Weights of a small image captioner.
Model: encoder arch vit, encoder norm layernorm, encoder activation gelu, encoder moe top_k, encoder num experts 32, encoder patch size [4, 4], encoder layers 14, encoder width 128, decoder width 256, decoder layers 8, decoder norm layernorm.
Training: nadamw at rate 0.0015, 6800 steps.
Data: trained on photos of plants and fungi (iNaturalist), 19.3 epochs.
Rows from block 5 of the text decoder of a small image captioner, named by matrix and row number. Rows with one number belong to one neuron. Each number is 128 + 24 x the weight over its row's rms, rounded and kept within 0 to 255. All counts start at 0.
After each neuron's rows are labels from the 100 texts, of 14976, where the neuron reaches its highest value: "tokens" is the input token at the peak. Only what is clearly more common there than usual is listed. The data: photos of plants and fungi (iNaturalist).
# fc1: MLP up (decoder.blocks.5.mlp.fc1.weight, 512x256), inputs 0-63
# fc2: MLP down (decoder.blocks.5.mlp.fc2.weight, 256x512, transposed), outputs 0-63

fc1.505 [ 92 165 166 125 114 135 117  69 129  95 164 158 133 107  90 101 106 149 157 118 110 141 133 126 141  97 108 102 150 117 154 170 154 101 154  99 122 150 119 100 174 157 140 127 121  99 141 152 121 149 147 169 132 112 115 129 123 124  98 162 148 107 163  97]
fc2.505 [167  98 147 150 116 105  96 110 116 124 136  84 160 104 124 113 119 110 103 108 128 163 183 149 164 146 121 148 134 135 115 126 126 104  78 120 114 140 153 106 109 135 117 148 106 132 103 119  59 132 110 110 156 150 142 123 128 169 136 100 120 122  97 120]
tokens: "order"; "stinking"; "family"

fc1.9 [125 122 131 120 146 203 165  88 132 128 116 107 141 141 137 137 123 126 153 107 147 164 124 133  98 134 153 147  94  85 120 119 110 135 121  89  94 108 144 117 116 120 100 111 123 107 100 152 158 147  99  82 118 150 122 102 129 113 122 138 133  87 134  96]
fc2.9 [143 132 135 119 130 142 134 144 111 148 148 103 117 132 119  83 133 111 159 167 146 118 146 127 116 114 149 121 102 164 144 151 123 128 107  96 128 170 134 138  89 124  91 114 106 135 129 137 112  78 172 113 117 127 177 164 156 116 122 111 169 102 148 110]
tokens: "family"; "spotted"; "christmas"

fc1.242 [135 104 136  85  98 135 140  90 148 122  86 155 127  91 113 132 124 112 141 165 138 141 123 129 107 114 107 125 199  87 151 136 138 123 108 123 109 117 116 131 127 138 138 115  81 118 135 106 104 136 113 158 105 129 137 148 133 117 111 139  76 123 158 122]
fc2.242 [130 142  90 146 154 135  92 106 126 136 128 127 138 128 160 151 107 164 156  99 130 132  94 130 131 131 112 142 150 105 122 108 121 136 139 133 131 187 115 127 151 145 144 110 157 153 111 157 120  55 110 131 127 106 147 131 139  57 178 162 137 116 177 165]
tokens: "family"

fc1.485 [131 115 110 119 116 140 137 117 104  95 101 151 122 151 106 138 158 110 106 126 120  74 100 134 141 150 124 123 126 127 143 144 126  95 150 132 106 156 101 117 147 133 138 125  99 123 175  90 122 105 116 124 133 170 152 132  80 129 142  97 139 114 161 129]
fc2.485 [135 120  92 133  95 105 164 142 119 145 162 120 141 113 133 109 126 149 116  95 113 105 153 116 106 108 199 152 140 144 133 135  83 142 131 168 126 102 172 128 110 144 106 101 152  78 115 146 136  92 127 173 168 103 158 202 111 104 102 145 115 160 108 176]
tokens: "family"; "yellow"; "parietina"; "ponderosa"

fc1.287 [101 143 123  95 119 152 125  88 124 140 133 132 124 106 108 110 107 123 173 153  92 182  79 126  73 142 136 129 120 131 145 171 119 117 119 182 122 128 130 136 119 147 136 153  95 180 105 117 132 116 132 124 161 118 121 152 131 133  79  90 128 106 124 168]
fc2.287 [159 144 124 134 116  90  98 152 190 107  86 132 122 113 132 131 110 135  87 124 121  76 145 121 113 111 117 112 153  95 120 118 155  97 121  77 153 104 135  99 153 151 106 128 167 126 113 120 118  87 154 157 116 117  89  87 120 135 138 113 103 164  48 133]
tokens: "order"; "family"; "epigaea"

fc1.200 [ 96  98  91 145 142 136 100 112 128 151 124 144 172 127 154 151 117 130 122  66 151 149 144 101 116 117 155 139 114 121 152 177 150 118 128 129 109 136 144 135 156 113 129 127 123 140 158 106 134 122 161 113 105 117 100 121 148 118 103 132 129  80 142 127]
fc2.200 [170 113 108 136 139 138 163 120  82 155 124  56 130 166 109 106 132 118 145 176 124 144 117 123 138 125 128 137 146 147 145 122  89 103 100  81 132 133 116 115  96 125 108  98 179 111 113 153 108 122 104  86 162 143 107 156 111 165 140 155 178 130 121 155]
tokens: "american"; "yellow"

fc1.317 [ 94 115 129 104 103 142 117 118 110 134 148 154 133 130 160 129 161 127 101 121 138  91  92  96 150 125 113 120 164 114 164 120 160 120 150 129 141 189  96 123 101 153 156  97 120 118 163 148 144  95 154 175 131 153 128 129 147 108 122 125 134 130 130 123]
fc2.317 [ 98 152 122 154 124  43  98 146 123 125 122 114 135 107 139 147 147 104 130  89 161 107 151 148 134  89  87 114 121 155 136 122 106 114 129 131 155  64 163 110  89 125 104  90 137 141 147 130 112 151 103 129 132 141 120 169 105 100 156 137 133 128 153 117]
tokens: "family"; "-"; "english"

fc1.296 [130 116 104 125 141 143 100 130  84 150 158 151 106  90 115 130 118 102 131 144 144 110 125 135  94 107 118 114  94 127 140 130 162 157 131 122 119 156 145 130  94 125 122 150  92 119 151 119 121 138 111 151 144 115 133 149  99 110  79  94  88 137 138 171]
fc2.296 [130 140 135  96 118 138 133 123 119 149 126 123 151 194 149 129 146 136 155 117  81 110 110 111 105 140 158 114 106 116 120 103 122 138  72  79 142 120 135 140 101 102  81 108 169  93  95 106 135  68 126  86 139 134 139 173 122 110 165 155 122  91 156 130]
tokens: "order"; "white"

fc1.426 [114 107 117 148 130 128  85 122 106 135  99 136 145 145 137  95 108 158 127 165 165 103 132 121 146 139 180 132 102 115 125 155 131 128 132 103 119 179  98 120 130 104 123 138 165 135 132 145 129 129 131 161 117 102 156 207 124 144 150  82 103 140 157  90]
fc2.426 [118 155 149 117  72 111 135 127 145  95 131 100 147 157 147 149 123 101 131  83 113 166 100 124 156 161 110 115 149 150 111 135 116 127 115 128 124 115 144 123 125 126 163 128 104 159 127 129  91 157 116 130 146 102 118  99  94 157  81 107 155  95 127 101]
tokens: "american"; "ground"; "black"; "hoary"

fc1.359 [110 131 114 204 131 134 136 116 100 157 129 158 115 136 138 138 132 101 149 167 108 166 105 123 128 128 114  99 147 155 124 151 150 103 151 142 121 136 111 106 128 152 106 119 146  95 113 147 191 144 142 157 154 141 126 163  94 163  59  95 148 107 140 142]
fc2.359 [139 122 100 107 132 171 142  99 106 111 114 110 162  97  75 115 120 126 168 135 138 116 157 131 131 126 122 131 158 132 129 106 187 132 137  96 107 153 166 135 123 131 122  94 104  83  82 108 140 136 125 136  82 136 109 133 149 102 126 153 160 108 123  78]
tokens: "sumac"; "pickerelweed"; "meadowsweet"; "thrift"

fc1.80 [146 106 102 156 115 101 103 155 120 108 149 136 133 131 140 130 152 152 164 114 162 182 113 107 166 110 130 121 109 119 101 170 115 101 104 141 155 162 117 122 150  75 166 131 112 130  77 119 104 118 189 122 141  86 163 130 143 120 126 122 132 150 136 160]
fc2.80 [124 154 125 129 121 133 112 131 112 107 175 146 134 120 135  86 104 143 138 164 131 129 144 142 130 131 130 187 143 138 102  98 160 105 119 112 131 144 135 128  87 130 113 144 107  95 140 117 176 125 135  78 153 131 179 119 120 165 123 128 133 111  98 175]
tokens: "order"

fc1.48 [114 139  97 113 123 168 125 134 145 126 128 146 139 121 106  87 119 127 150  96 111 131 109 144 108 116 104 135 144 133 179 165 117  82 132 115 150 127 141 132 151 137 135 120 107 108 116 145 102 128 143  85 151  86 128 134  81  90 139 144 103 140 154 166]
fc2.48 [104 133  87 148 163 149 147 114 122 142 130 133 147 130 126 127 152 144 121  83 118 139 111 107 133  80 138 156 108  95 172 133 112 129 146 134 139 113 115 140 125 130 151  92 133 148 144 130 135 135 118 164 137 105 120 101 153 139 108  65 136 131  33 121]
tokens: "("; "order"

fc1.116 [ 79 163  89  94  92 101 128 143 118  71 157 150 129 141 170 159 130 167  87 131 143 148 124 170 116 210 149 143 101 144 108 136 146 116  94 109 149 145 119 108 135 142 109 143 154 119 152 113 125 100 136 106 101 144 115 130 138 127 139 132 134 103 145 165]
fc2.116 [155 104 114 130 142 148  99 141 100 133 136 132 156 100  90 129 146 157 140 172 114 180 138  89 158 133 139 140 130 178 113 141 170 107 106 110 164 126 154  90 139 156 132 170 132  79 125 122 102 105 119 140 114 157 184 164 182 146 128 128 114 137 121  92]
tokens: "order"; "("; "meadow"; "tar"

fc1.229 [147 144 153 158 149 175  53 105 131  86 154 110 136 120 122 134 157  96 176 161 151 145 104 135 153 134 152 116 133 117 161 138  93 130 104 142 149 119 101 140 121  81 186 135  92 106  85 105 143  82 155 131 121  92  97 148 147 143 128 187 104 123 144 153]
fc2.229 [111 135 109 154 139 104 163 108 109 141 131 124 139 134 128 156 137 130 145 117 110 113 169  67 137 117 122  92 137 164 157 131 130 103  67 137 125 132 135 119 117 124  81  91 121 104 171 101 134 106 110 150 111 138 173 127 183 130 119 127 115 127  86 133]
tokens: "("

fc1.356 [118 113 129  66 112 167 146 152 144 155 166 162 204 165  99 159 151 153 186 137 121 144 106 120 163  98 126 151 122 110 136 149 134 135 148 126  89 153 141 100 111  97 109 129 112 133  89 119  65 165 111 138 123  74 126 100 101 154 149 106  94 127 140 153]
fc2.356 [148 130 139 108 130  91 116 102 129 109 126 141 129 147 118 158 100 110  95 127 110 133 159  99 108 116 161 187 107 156 172 112 105 145  79 135 125 163 122 141 133 137 115  99 127 125 111 160 141  92 133 110 135 174 103 136 135 149 197 141 133 105 114 133]
tokens: "family"

fc1.61 [109 133 143 148 156 113 131 129 132 114 148 150 181  91  86 115 148 151 167 151 122 131 117 129 149 131 131 149 135  98 132 132 129 121 156 131 147 133 181 193 130 129 153 126 133 160 134 118 152 143 151 109  92 114 134 181 155 130 133 140 154 128 167 201]
fc2.61 [ 81 153 143  88 118 174 152 147 113 118 147 141 122 123 150 107 118  83 172 174 136 150 168 120 153 148  58 141 127 173  78 100 109 103 123 100  98 145  97 124 114 121 145 110 148 145 152 142 122 144 130 126 101 172 117 142 110 135 157 165 130 129 171 166]
tokens: "("; "anthriscus"; "pinus"; "purple"

fc1.184 [135 119 114 115 109 144 148 162 178 127 141 148 184 121 143 103 156 130 149 102 143 146  97 117 102 156 135 117 129 107 127 109 111 127  96 122  71 128 127 124 142 152 120 139 132 143 119  74 122  93 103  68 125 121 155 148 128 124 134 107 153 119 133 141]
fc2.184 [136 122 132 106  90 128 118 130 125 136 156 172 131 139 139 143  97 124 111 136 103 123 129 117  87 150 170  90 139 119 136 129 147 137 145 122 121  85  95 160 147 158 147 139 132 101 109 121 114 142 102 143 123 161 155 137 125 202  53 150 157 156 163 159]
tokens: "family"; "oak"; "hairy"; "-"

fc1.482 [ 72 142 153  84 173 151 121 125 102 158 133 111 160 140 142 167 129 131 123 162 146 138 130 145 127 102 106 123 108 165 176 145 133  90 138 118 131 112 108 120 150 142 139 125 113  90 134 102 134 147 166 121 147  70 139 140 125 136  63 156 121 127 148 142]
fc2.482 [146 147  69 142 114 103 131 144 116 136 104 115 142 149 134 135 181 135 144 117 122 148 123 122 126 161 140 124 111 141 130 108 153 120 127 128 118 159  78 114 144 137  93 104 187 129 145 147 163 113  92 110 125 153 103 128 138 166 140 116 139 118 153  93]
tokens: "american"; "scarlet"

fc1.316 [133 145  73 108 126 119 118 158 106 133 161 124 121  91  99  90 132 168 145 139 107 137 139 103 120 115 183 110 123 101 150 125 143 115 150 171 154 144 103 118 101 110 179 107 109 127  92  80 143 140 105 115 106 161 126 148  96 125  64 138 130 148 157 163]
fc2.316 [128 167 124 109 100  91 117 144 112  94  75 113 162 137 133 113 129 140 101 133 108 152 137 114 134 152 123 179 150 149 100 124 141 131  87  75 126 149 112 143  93 157 129 125 165 175 112 129 150 143 117  75 153 128 131 142 148 125 173 161 125 164 146 102]
tokens: "order"; "erigeron"; "wall"

fc1.224 [109 147  72 137 118 130 122 109  93 134 148 139  71 111  99 111  88 132 120 126 113 155 117 165 128 144  72 123 105  97 108 157 124 134 120 153 126 156 124 118 130  84 161 111 141 139 102 144 131 144 170 125  86 144 148 116 110 125 131 161 119 108 184 178]
fc2.224 [162 145 168 140 113 146  86 120  97 136 140 114 188  58  91 104 119 144 130 163 117 114 151 111 149 171 178 117 175 121 137 138 157 129 117 152 132 150 139 124  98 155 157 123  96 155 134 154 144 119  94 121 140 153 155 116 113 173 108 141 122 171  92  95]
tokens: "order"; "("

fc1.495 [158 107 130  78 138 186 125  89 141 137  77 133  99 139  73  96 114 152 131  88 159 124 133 158 103 145 120 128 170  86 153  94 111 109 106 125 132 130 125 134 137 115 116 113 118 120 110  95 148 122 143 159  97 139 149 131 112 112 161  92  77 122 140 115]
fc2.495 [140 132 113 165 118  79 100 139 100 185 149 110  94 133 141 150 116 176 168  95 142 143 131 148 161 115 137 132 173 147 123 177 126 109 138 118 118 121 137 145  82 153 118  81 157 123 140 164 110 108 119 171 136 125 139 169 162 167 125 141 143 117  97 137]
tokens: "sumac"; "vetch"