{"encoder_norm": "layernorm", "encoder_inner_norm": true, "encoder_moe_every": 2, "encoder_experts_per_token": 2, "encoder_conv_stem": true, "decoder_bias": "all", "decoder_qk_norm": false, "eps": 1e-08, "steps": 6800}
Rows from block 5 of the image encoder, named by matrix and row number. Rows with one number belong to one attention dimension. Each number is 500 + 40 x the weight over its row's rms, rounded and kept within 0 to 999. All counts start at 0. Numbers have three digits each. After the name is the row's rms in percent of the matrix's.
# v: attention query, key and value (stacked) (encoder.blocks.5.attn.qkv.weight, 384x128, the v third), inputs 64-127
# proj: attention output (encoder.blocks.5.attn.proj.weight, 128x128, transposed), outputs 64-127
v.40 088:481449500453541544495460540486535477516533513540473453556512497472534614505539454498464526483465402504532474510516475521507543476496451517470559521432452539544509533548543490484413430472410528
v.41 084:564511496531500490434469471419442467414513490451534437527536535506497496545486558495602448515529568498488520518517498577474484499533505558448462560581511466517432539514540523503492535525535480
v.42 097:531491491564547512563474476577497536536496493480442482484498462526567502488471470490507477485436487473536484536487514460499502483397434465445580523443477540530530499440460555514516521484466472
v.43 083:550557419507481544470577465515546478490503467524549495489545535477525475482483511509522466547502408483429498474580506485454518499541481556494492504485509475497479454395545559469523511510562447
v.44 102:498462489495492486480409504539544469542458481480522486552428503457513529507437456504471480535510522552538441557503542505502507462563497515535457446528519503508536495546503560498477505453495575
v.45 084:533476520520617463485490517526588547512532530440419513517451480496499487468544469454563509534558568515467500552505446581486503535443515496500471411500585500498496517527489568501503459471522526
v.46 082:467442402423512519569505468438479527515426459465493398473538553480526438533456467519487477536435519476468508536494466474477516505505552485469511464496516499496456415440534521484540429523522520
v.47 082:513573521526491444498528472481526524515539454508557457508563483492479437528422426520495465480447472453451454522495447417548426482499477529462486476462422520486489448538538501516500573476511388
v.48 089:493500480540553483524489456492538604543529469478558494447552520498469486515474559501503502502449499478483475425502518511482480532543493450448514513501462460536516536445550473502508446480494455
v.49 082:477569540465535466479543492439459551565450454530496445521449399543492469554533503479537534471463504543531465513494512523486458548517467487500453443507574513497471535476471497466556428525532524
v.50 106:476506496534431496525594520465559523441527490439542429497485452536435513537509566530419514500554487471442427496481530526503532542496498479455509584571490495555518485526524554500514479483500423
v.51 096:524527485481518480619506466447458575477498457485495423535446493547540454485524456460534530517513522544534538482511525495534538465476461512520499407511510472467455483524457420460494510503528583
v.52 089:534506526477395500469443475471457528534509524507448474566518505519563510467526532478519414490573577527518564522536532505471459501498544519553515487478521496451523521466422452512475533523537509
v.53 084:501511518512485579531496524477416488508518498545478513508530494499524450441507428467451463559511489569529581549507543471530475495556547560559508500502540508487498559485540488523445551570498436
v.54 084:479526521518473477459527526480554477558490512473469462484522466460458430545527508538523515468557588505488495529453520547533565522447529491484454570461493496477506492557564529527532535460525453
v.55 097:497553552462524521544570566517554504495476448429557438502437484502490500578550552562505532520479501473473468495460538547449552434476453522487503486530477466553497454511431587434472471488502436
v.56 100:508451608446564515512512477618467467515481395543488577557448512531486559395553454533537508531504452507525447501479435463502503558531566509527529540450475513438499516499434476535517558490488529
v.57 085:548468476524477539397490455555460505531525538460482583557511566533497521525491529579517450540433471511474526458494507423456497515492537481533519541541483469463494476465454527428535480478493485
v.58 080:513546427484553471404515546535490569469460492492440483497482501459530501550515547463454505520536482476443493487516503451523466476476514528462529467459592487521528520497505379386533518499475532
v.59 099:516515483445470505547517534487454523460493457431468531463475466510460490535576577451511538529465511550449418511468474507531460566555512434563505555423463499555487479519481538492489502421432448
v.60 088:527541526518489439527528547533478501501562478446460486516477513488455496491510457578495519467414558541526528469441477522477470430558505506526496474479607503475522525513477493448563505536485554
v.61 103:546517482449517509525421489505465539486537493585449543536571521496494506426534501516459482499531549497559526490507479531582535545506558533534515470496434536425489515523573435496452614435523530
v.62 096:524492509481542550474461418554521517487506502538440562506498476542518480469493427401518396538499463494559540501553537518536482460522589456518525521481511524418456543494437426530520523464504542
v.63 096:489471559468465488538449555498461528472526438570501508520461491510445483468521426432502459514545544513452579452466528505567483506479502491480490517499489526471485520549480435541555591455489480
v.64 106:508465464452534466437464484508472452486550472485480510503513493509470455527578520507467497447489477563535532497476462413505515450555546536562537487468464540486516467601479483572558512531532451
v.65 116:536451469535453437488490470566517499480434451474426500484526470486530531490466509535479485484464537509499495509519451477517536503476504481469555473448504538427513541552473622584501501495543458
v.66 124:500523553494539487481431554570531515523476489506532483523441496470553546476488480516561487473479440468526477604501519588491458553577507467538585479492520521473470517514497474508484393437494545
v.67 137:496506536442543550466456545522510435497509492501516527518465528526475517496454551482478519525531481573450490560485507510433501517563478481503448465586541547513506506535490448479483403538474544
v.68 130:519483464535470411513465445604456451484511485452461491532476500475478442555521495531407492476494533529553535455494486514502555457489555506586562518445439505555530510496531444465505536512471449
v.69 100:501435491487436517537457516497422546521509510558494481483478510551500527538413504514444390533516489492513530483520504484570506494406555575544471441462492473535527500544517491564509553528575441
v.70 102:537468483452525498544462525529485469484486486520439505521525535537455509562559386538495515520551547521543497483475491476524437469526566503534527479506485482572439551542555462535468572454435483
v.71 122:540484480512528508571458522545435445507543481552521527521545510532464372510604442458505464494563465526489593466472537498546494457516562519597486535510486490489464499491511437487530579517533498
v.72 090:570551505518503641564444503401467529524530526565519478423444463492520482491438478498525499485466502469489482534482460478467504527558478518432498440478488471565549496523494507496530500588469520
v.73 088:554438462559536419503483461483481523511431555570496548498437484474467527480485534501496545529495519413531483461508527464493477548518591564469536479513462529452472507480496445489510640508448526
v.74 107:446524563460540516441502525521502512550512517482537514526483517472489504506461572452530483455492481441473447521490521484499515551466476430460472521550617481502465504433503444466527497550486574
v.75 084:474530462552445450441472521543483484462537529459519462569475476493504537624470520479459447496474477489569487478499482493536500602547445575525563454475518494498489603596521520573523460545459533
v.76 098:520459479469476485513497410517464412449514536592477449523478532534480461502496465485493427541493516451537520500494450467506485478516480529598471464502468491541461467520563407499469579510537454
v.77 086:473468415528567560482508526513538527480459521508473531468513463521511430466480517466580564499502491493465523476506550486451448554531459549441440408518542494489485488511501514450493474514462555
v.78 092:511520535476515563447497419534469506483535525443518525494492595482492490529493515481487503545514496503562535489538534541537535505513502577527557552447511484523570442451494379561481535425472496
v.79 128:525469480496453507489555516513544615485511498527491479530496505470516567507520551586446509469469473527532469482467494426528550518454516482436522492442495499499477494516528623554506559483516452
v.80 117:471453437514483444541465434532487492493487490519513534555526488524541431563520409507477486474579509508553551480495417467524472442522582550515512512447482432469482506523487428502529534528527514
v.81 094:561523545468518536540509591474556492549432506509542529460421565496543601590536516511520549479523461487527511553535526521496553502537501536480506455496505525508513429449507543498535477462440458
v.82 135:470515469526458485478597568541549539530487502465528440455523511479491539437474570533465535495480485506469445474516549495514544559577525489450512544486505508560501512515489636492515483484502463
v.83 112:473486553505550568447504485446429470528495520476496582471521460504475553462507490451526530565556541387471529521503492558450490563464459483427427463512538514478522562452507449499533482476422537
v.84 100:483553525507512581417544534467521533516525494476511553522441483517540553423501574567558500514403450520517462506432562492492483533642452524496466488554557505499501475594511517441514489499493465
v.85 109:465461470494502412592437484537465578444439483504474497553490537435462517513562457501455493465471535495592488561510477448483527439443555514518517476447507554508541523469523609503566526488543564
proj.40 064:500523475492491537501553486474474514475456501569462521546489568545496570476474450488534511547604523494494475481471482508534553493512587510513482463529500461520500514489541500480504521509543447
proj.41 054:520459498506544544500484577537533507437485532484464555522479483574428605509418489498466544448455431456497492590496455449534439529516493477478558454494459512498405486435522575585491523553496475
proj.42 068:468528496487522516491568486475448514505470479533484443481512462381459414591465517490517517526523497426428490414494452582541504480512527502514467525516477509528557531467455433424511489510530520
proj.43 069:534465502495487462540441548551495470467486469497445432462479503474533421619524527480428446489438459436509528512578486530497437466496479504560495515472452598471514496535504442514537481534477508
proj.44 140:519502479486501546473544488481560523488477526522438561536475481472479556432442433504452503513549537472515454460490416464513506515492551521489518452542545514512501531421562555499518498552565542
proj.45 114:496458498548436508500486443454494469507528469493518540527532545561554497474450486508519502502568512488524528533510454448495507505565465482509519473434507487524469516571549530520500503481561482
proj.46 052:541503520511445517462431565567477420505528487503481514515521467486447440485581445460502512457500487554469528512405552469519428457502537522528445542510485419448546497498475516517526568469464532
proj.47 066:521518509446569435499469524555446543455486508492456445486471542481485538557523529521509514485415489512499479513532573530527482491502530516522479508530505493517472505542417429513511524538461478
proj.48 075:520494506531443544489538468517517530506520509508499566518459497477505467451464473511445477488540512495498548502394451509498480475482476491531547545484464480464514477442572529501477537438540521
proj.49 075:529477460535429585547550524459516494444563451534486540506500521558426464480542502505481515449517511505464581506376443507555525525501498525484538485468493541527469558544563577525503567431522489
proj.50 141:476524485498496534525521462527497493512505477506487578526532488514497493457439419488508494511571487377479481528418425481523454473486555493520530546473491517447528501476530451506526497450517513
proj.51 123:533452510580443520470445542549533450499532519452525453440518560541457512486563590524493530412424463493475505554411513441455506527576479501502523494494507541580413509490504553502502531528501483
proj.52 057:497490512478532457494443552549524469517497535506490409523506518515484551482545551509478473514403468557475465501551543475490565545534459504500487446518484498556468520525436497508551563544491466
proj.53 068:511499529510525455530486534470537515479477533458501399452507527516511505530551589502530571498443484504438475475603571514499471520553472493414462497530547483528468473479463565452550488577503537
proj.54 052:505571543536514458536543457484450521475510502489524507481527515553467588529469477518488492543519522400477445425453534520511466523501561508463512486491539497407556427374511468507472422519484498
proj.55 099:476521499508486539510557436493492528504524468507471581506526486490475490496430449473502490471539491421540497514363428497536473462477522500516537527460496510464565491486541473507496499437521521
proj.56 086:500505529465561510502515517470501516464458575501508433496457484486520551512464499521486488520434495572546429484649568506505504531521531549484453466552544431511486473515480486517518454599477476
proj.57 052:459554478486557470502477508471537449479485495564537487503369492479519395529524514441460464468479573606517524513528526512509559455437408508466454502516473483500473507549519487502550512499505596
proj.58 070:515479505521467448463461577512493492548516550507524430501457513528481562519614596474421494440440459616483543481499483487474520549486511529486463454485497492553448470482501525501499549533472505
proj.59 104:485523494483471551514596397523519523485488459508492544464475462461513459491417428503483502541598514438522492505434482486484490475500536520522542554477476494434556510469536488525474493485533499
proj.60 040:553445467499472524558492507603488461513489481515460539533501517521493489451584541525514492498474486493473537524539467488515524548478534503507494519498424527537501554588473559585592587419534492
proj.61 088:506449514492526458496471532517507501493474556439526406480461490458509554537508524546533503480476492554513455517561580496442510526546497514467476449530542460574458470462437518439502464554451474
proj.62 116:501498519516510446520457549482519482473455519483518394471507525476508520532533561535506532489451483559491454494615599511482538535525467510460454469526528489562453500521462524468499497565479493
proj.63 113:481496526545487449538464531495525486475463549470505408492527582553490530499515556489544551498442481456455445517567546533452488547556510535401490495523522497564461493459483544455554453581508531
proj.64 100:477556490522508502504586473450520546471487503504527471487482454519529550491444508505511505548551519478492450414522555544481489512544512513451422488507535438500493488458463528464449504599457490
proj.65 083:483543511577510532563525487450494511460545477520553466484495524523489466446502509503496505579570481441427500453447480525542514475560505528463424517548533494528515501467558458493431475497527482
proj.66 178:524480510502406504507516463442454502475452496506493508495529444498507480477482458496490511504475541549582569483443578538495555470408491528540488499466509482437561528574532546536462507545506476
proj.67 179:526514511479440415490516465507466495490435526493513490515582473491475484510505436510531489490450504538588506493451525525529521496410524501564544536453465472482568521460468505504502493507445520
proj.68 168:523522465470521548478570554469547561538461527520477496494442480478509562450444516477475520499536517473487473468566544500459473509547508514439409477511547484492470451493472550491496497606494496
proj.69 070:480490493475551459490528522560508503518524553510470480571510500541493550427455486501555539490522485454465415523540456500482451464567492476479466512503548510527496510398512519489466412502479481
proj.70 100:506532473447556488446542512501550535528534532474479487526446486428473540497434506482468516495522527497494446469593531539445469511522487502450426508505550491503458470461456519497481466593502476
proj.71 191:525518485448537489436507527512558527557481549462496495517465508453504597468451499478506522459473521493507431516641484487427441512539475445476484494490505469524466442449423524481538473535432519
proj.72 060:489480556522468471499473426574447482488461491445496497527537507506437486469530447521528533496524488549563575555405491507566479489510525502555553504490485559440543562457502428479406474468484514
proj.73 047:524503546429465474455529524514472466494474488431430510560472496479419492474434512438503508550522499534483523482529467477483513508563437488496513489573560493553490537515508479503448427472572495
proj.74 112:537487517514458482519461490504452457482483500503482496496545501514510455527519459503496473479443493537598533546431529510538538502422525543568569480451470518452547529551488485541525540478494521
proj.75 063:480553537500486525496545463485504572464517553522531447529465485486448547399495461524485513503506555531515428448591578547428531483495486525440420502547498443521519443502457568502429498572443448
proj.76 077:524540470452542467454536496552548567550488531503514512529500472502510603507456466506503502456459499481500418475612506502436430537503515495429462522475489481516493435484417564495523454559459481
proj.77 061:478455561535406440486454448546448473476490501482473548551547472497476440509524449482466490477518538531532531529560468483506544479424489480587544465520554527465523561474526436564402544440494527
proj.78 055:509472528468456499494553514468520559495455546508490479510467511489488555449470524537495466481557547491523472519712464481472475475482564511444490437514527476524484485514508565485451483543485458
proj.79 177:454488515545528513540514487518493458492552470504505468536466486525481475477497511497512507529611494470402528462428452500520494490578506548488458499562547535494513538472548433471405476461542499
proj.80 150:508576527502493488453553524412504519478464546485524507448484538530554565459500527522525464528424512537531490477588566475496534473531483420476459483474496502480462484589476573538527470532476427
proj.81 102:454446495538495533576482470545474475477519468499549472501468486511486447529478453461470561524648540487453486425476482571532450535495538579440440504541505449464531541450547431510410492491546494
proj.82 194:489460552500536501516419503615479464487569502464502539513520467575430488496480498516493500506576439486451506544383441497520440536501549545515536494534507503533504533426477395481455540451498522
proj.83 151:506520478443485472479497486459532540544490464535483457529486491411495451569531495474487493468387554533558514506469467500482531499461452491609584535504472486510543472512528518483552533496536537
proj.84 104:453422464484526515550456455531503508519579463474486482505518500477467413547513509455491534499548500480443490526395433516496502525512503555536560529550499499520549518420499436480479504451524600
proj.85 109:486530490558479507474541520451510433462500497507558529452513496528480540465446479513492495514598488511489498429460508473552431483476537523375410497490500447483476520535555467498469464506500433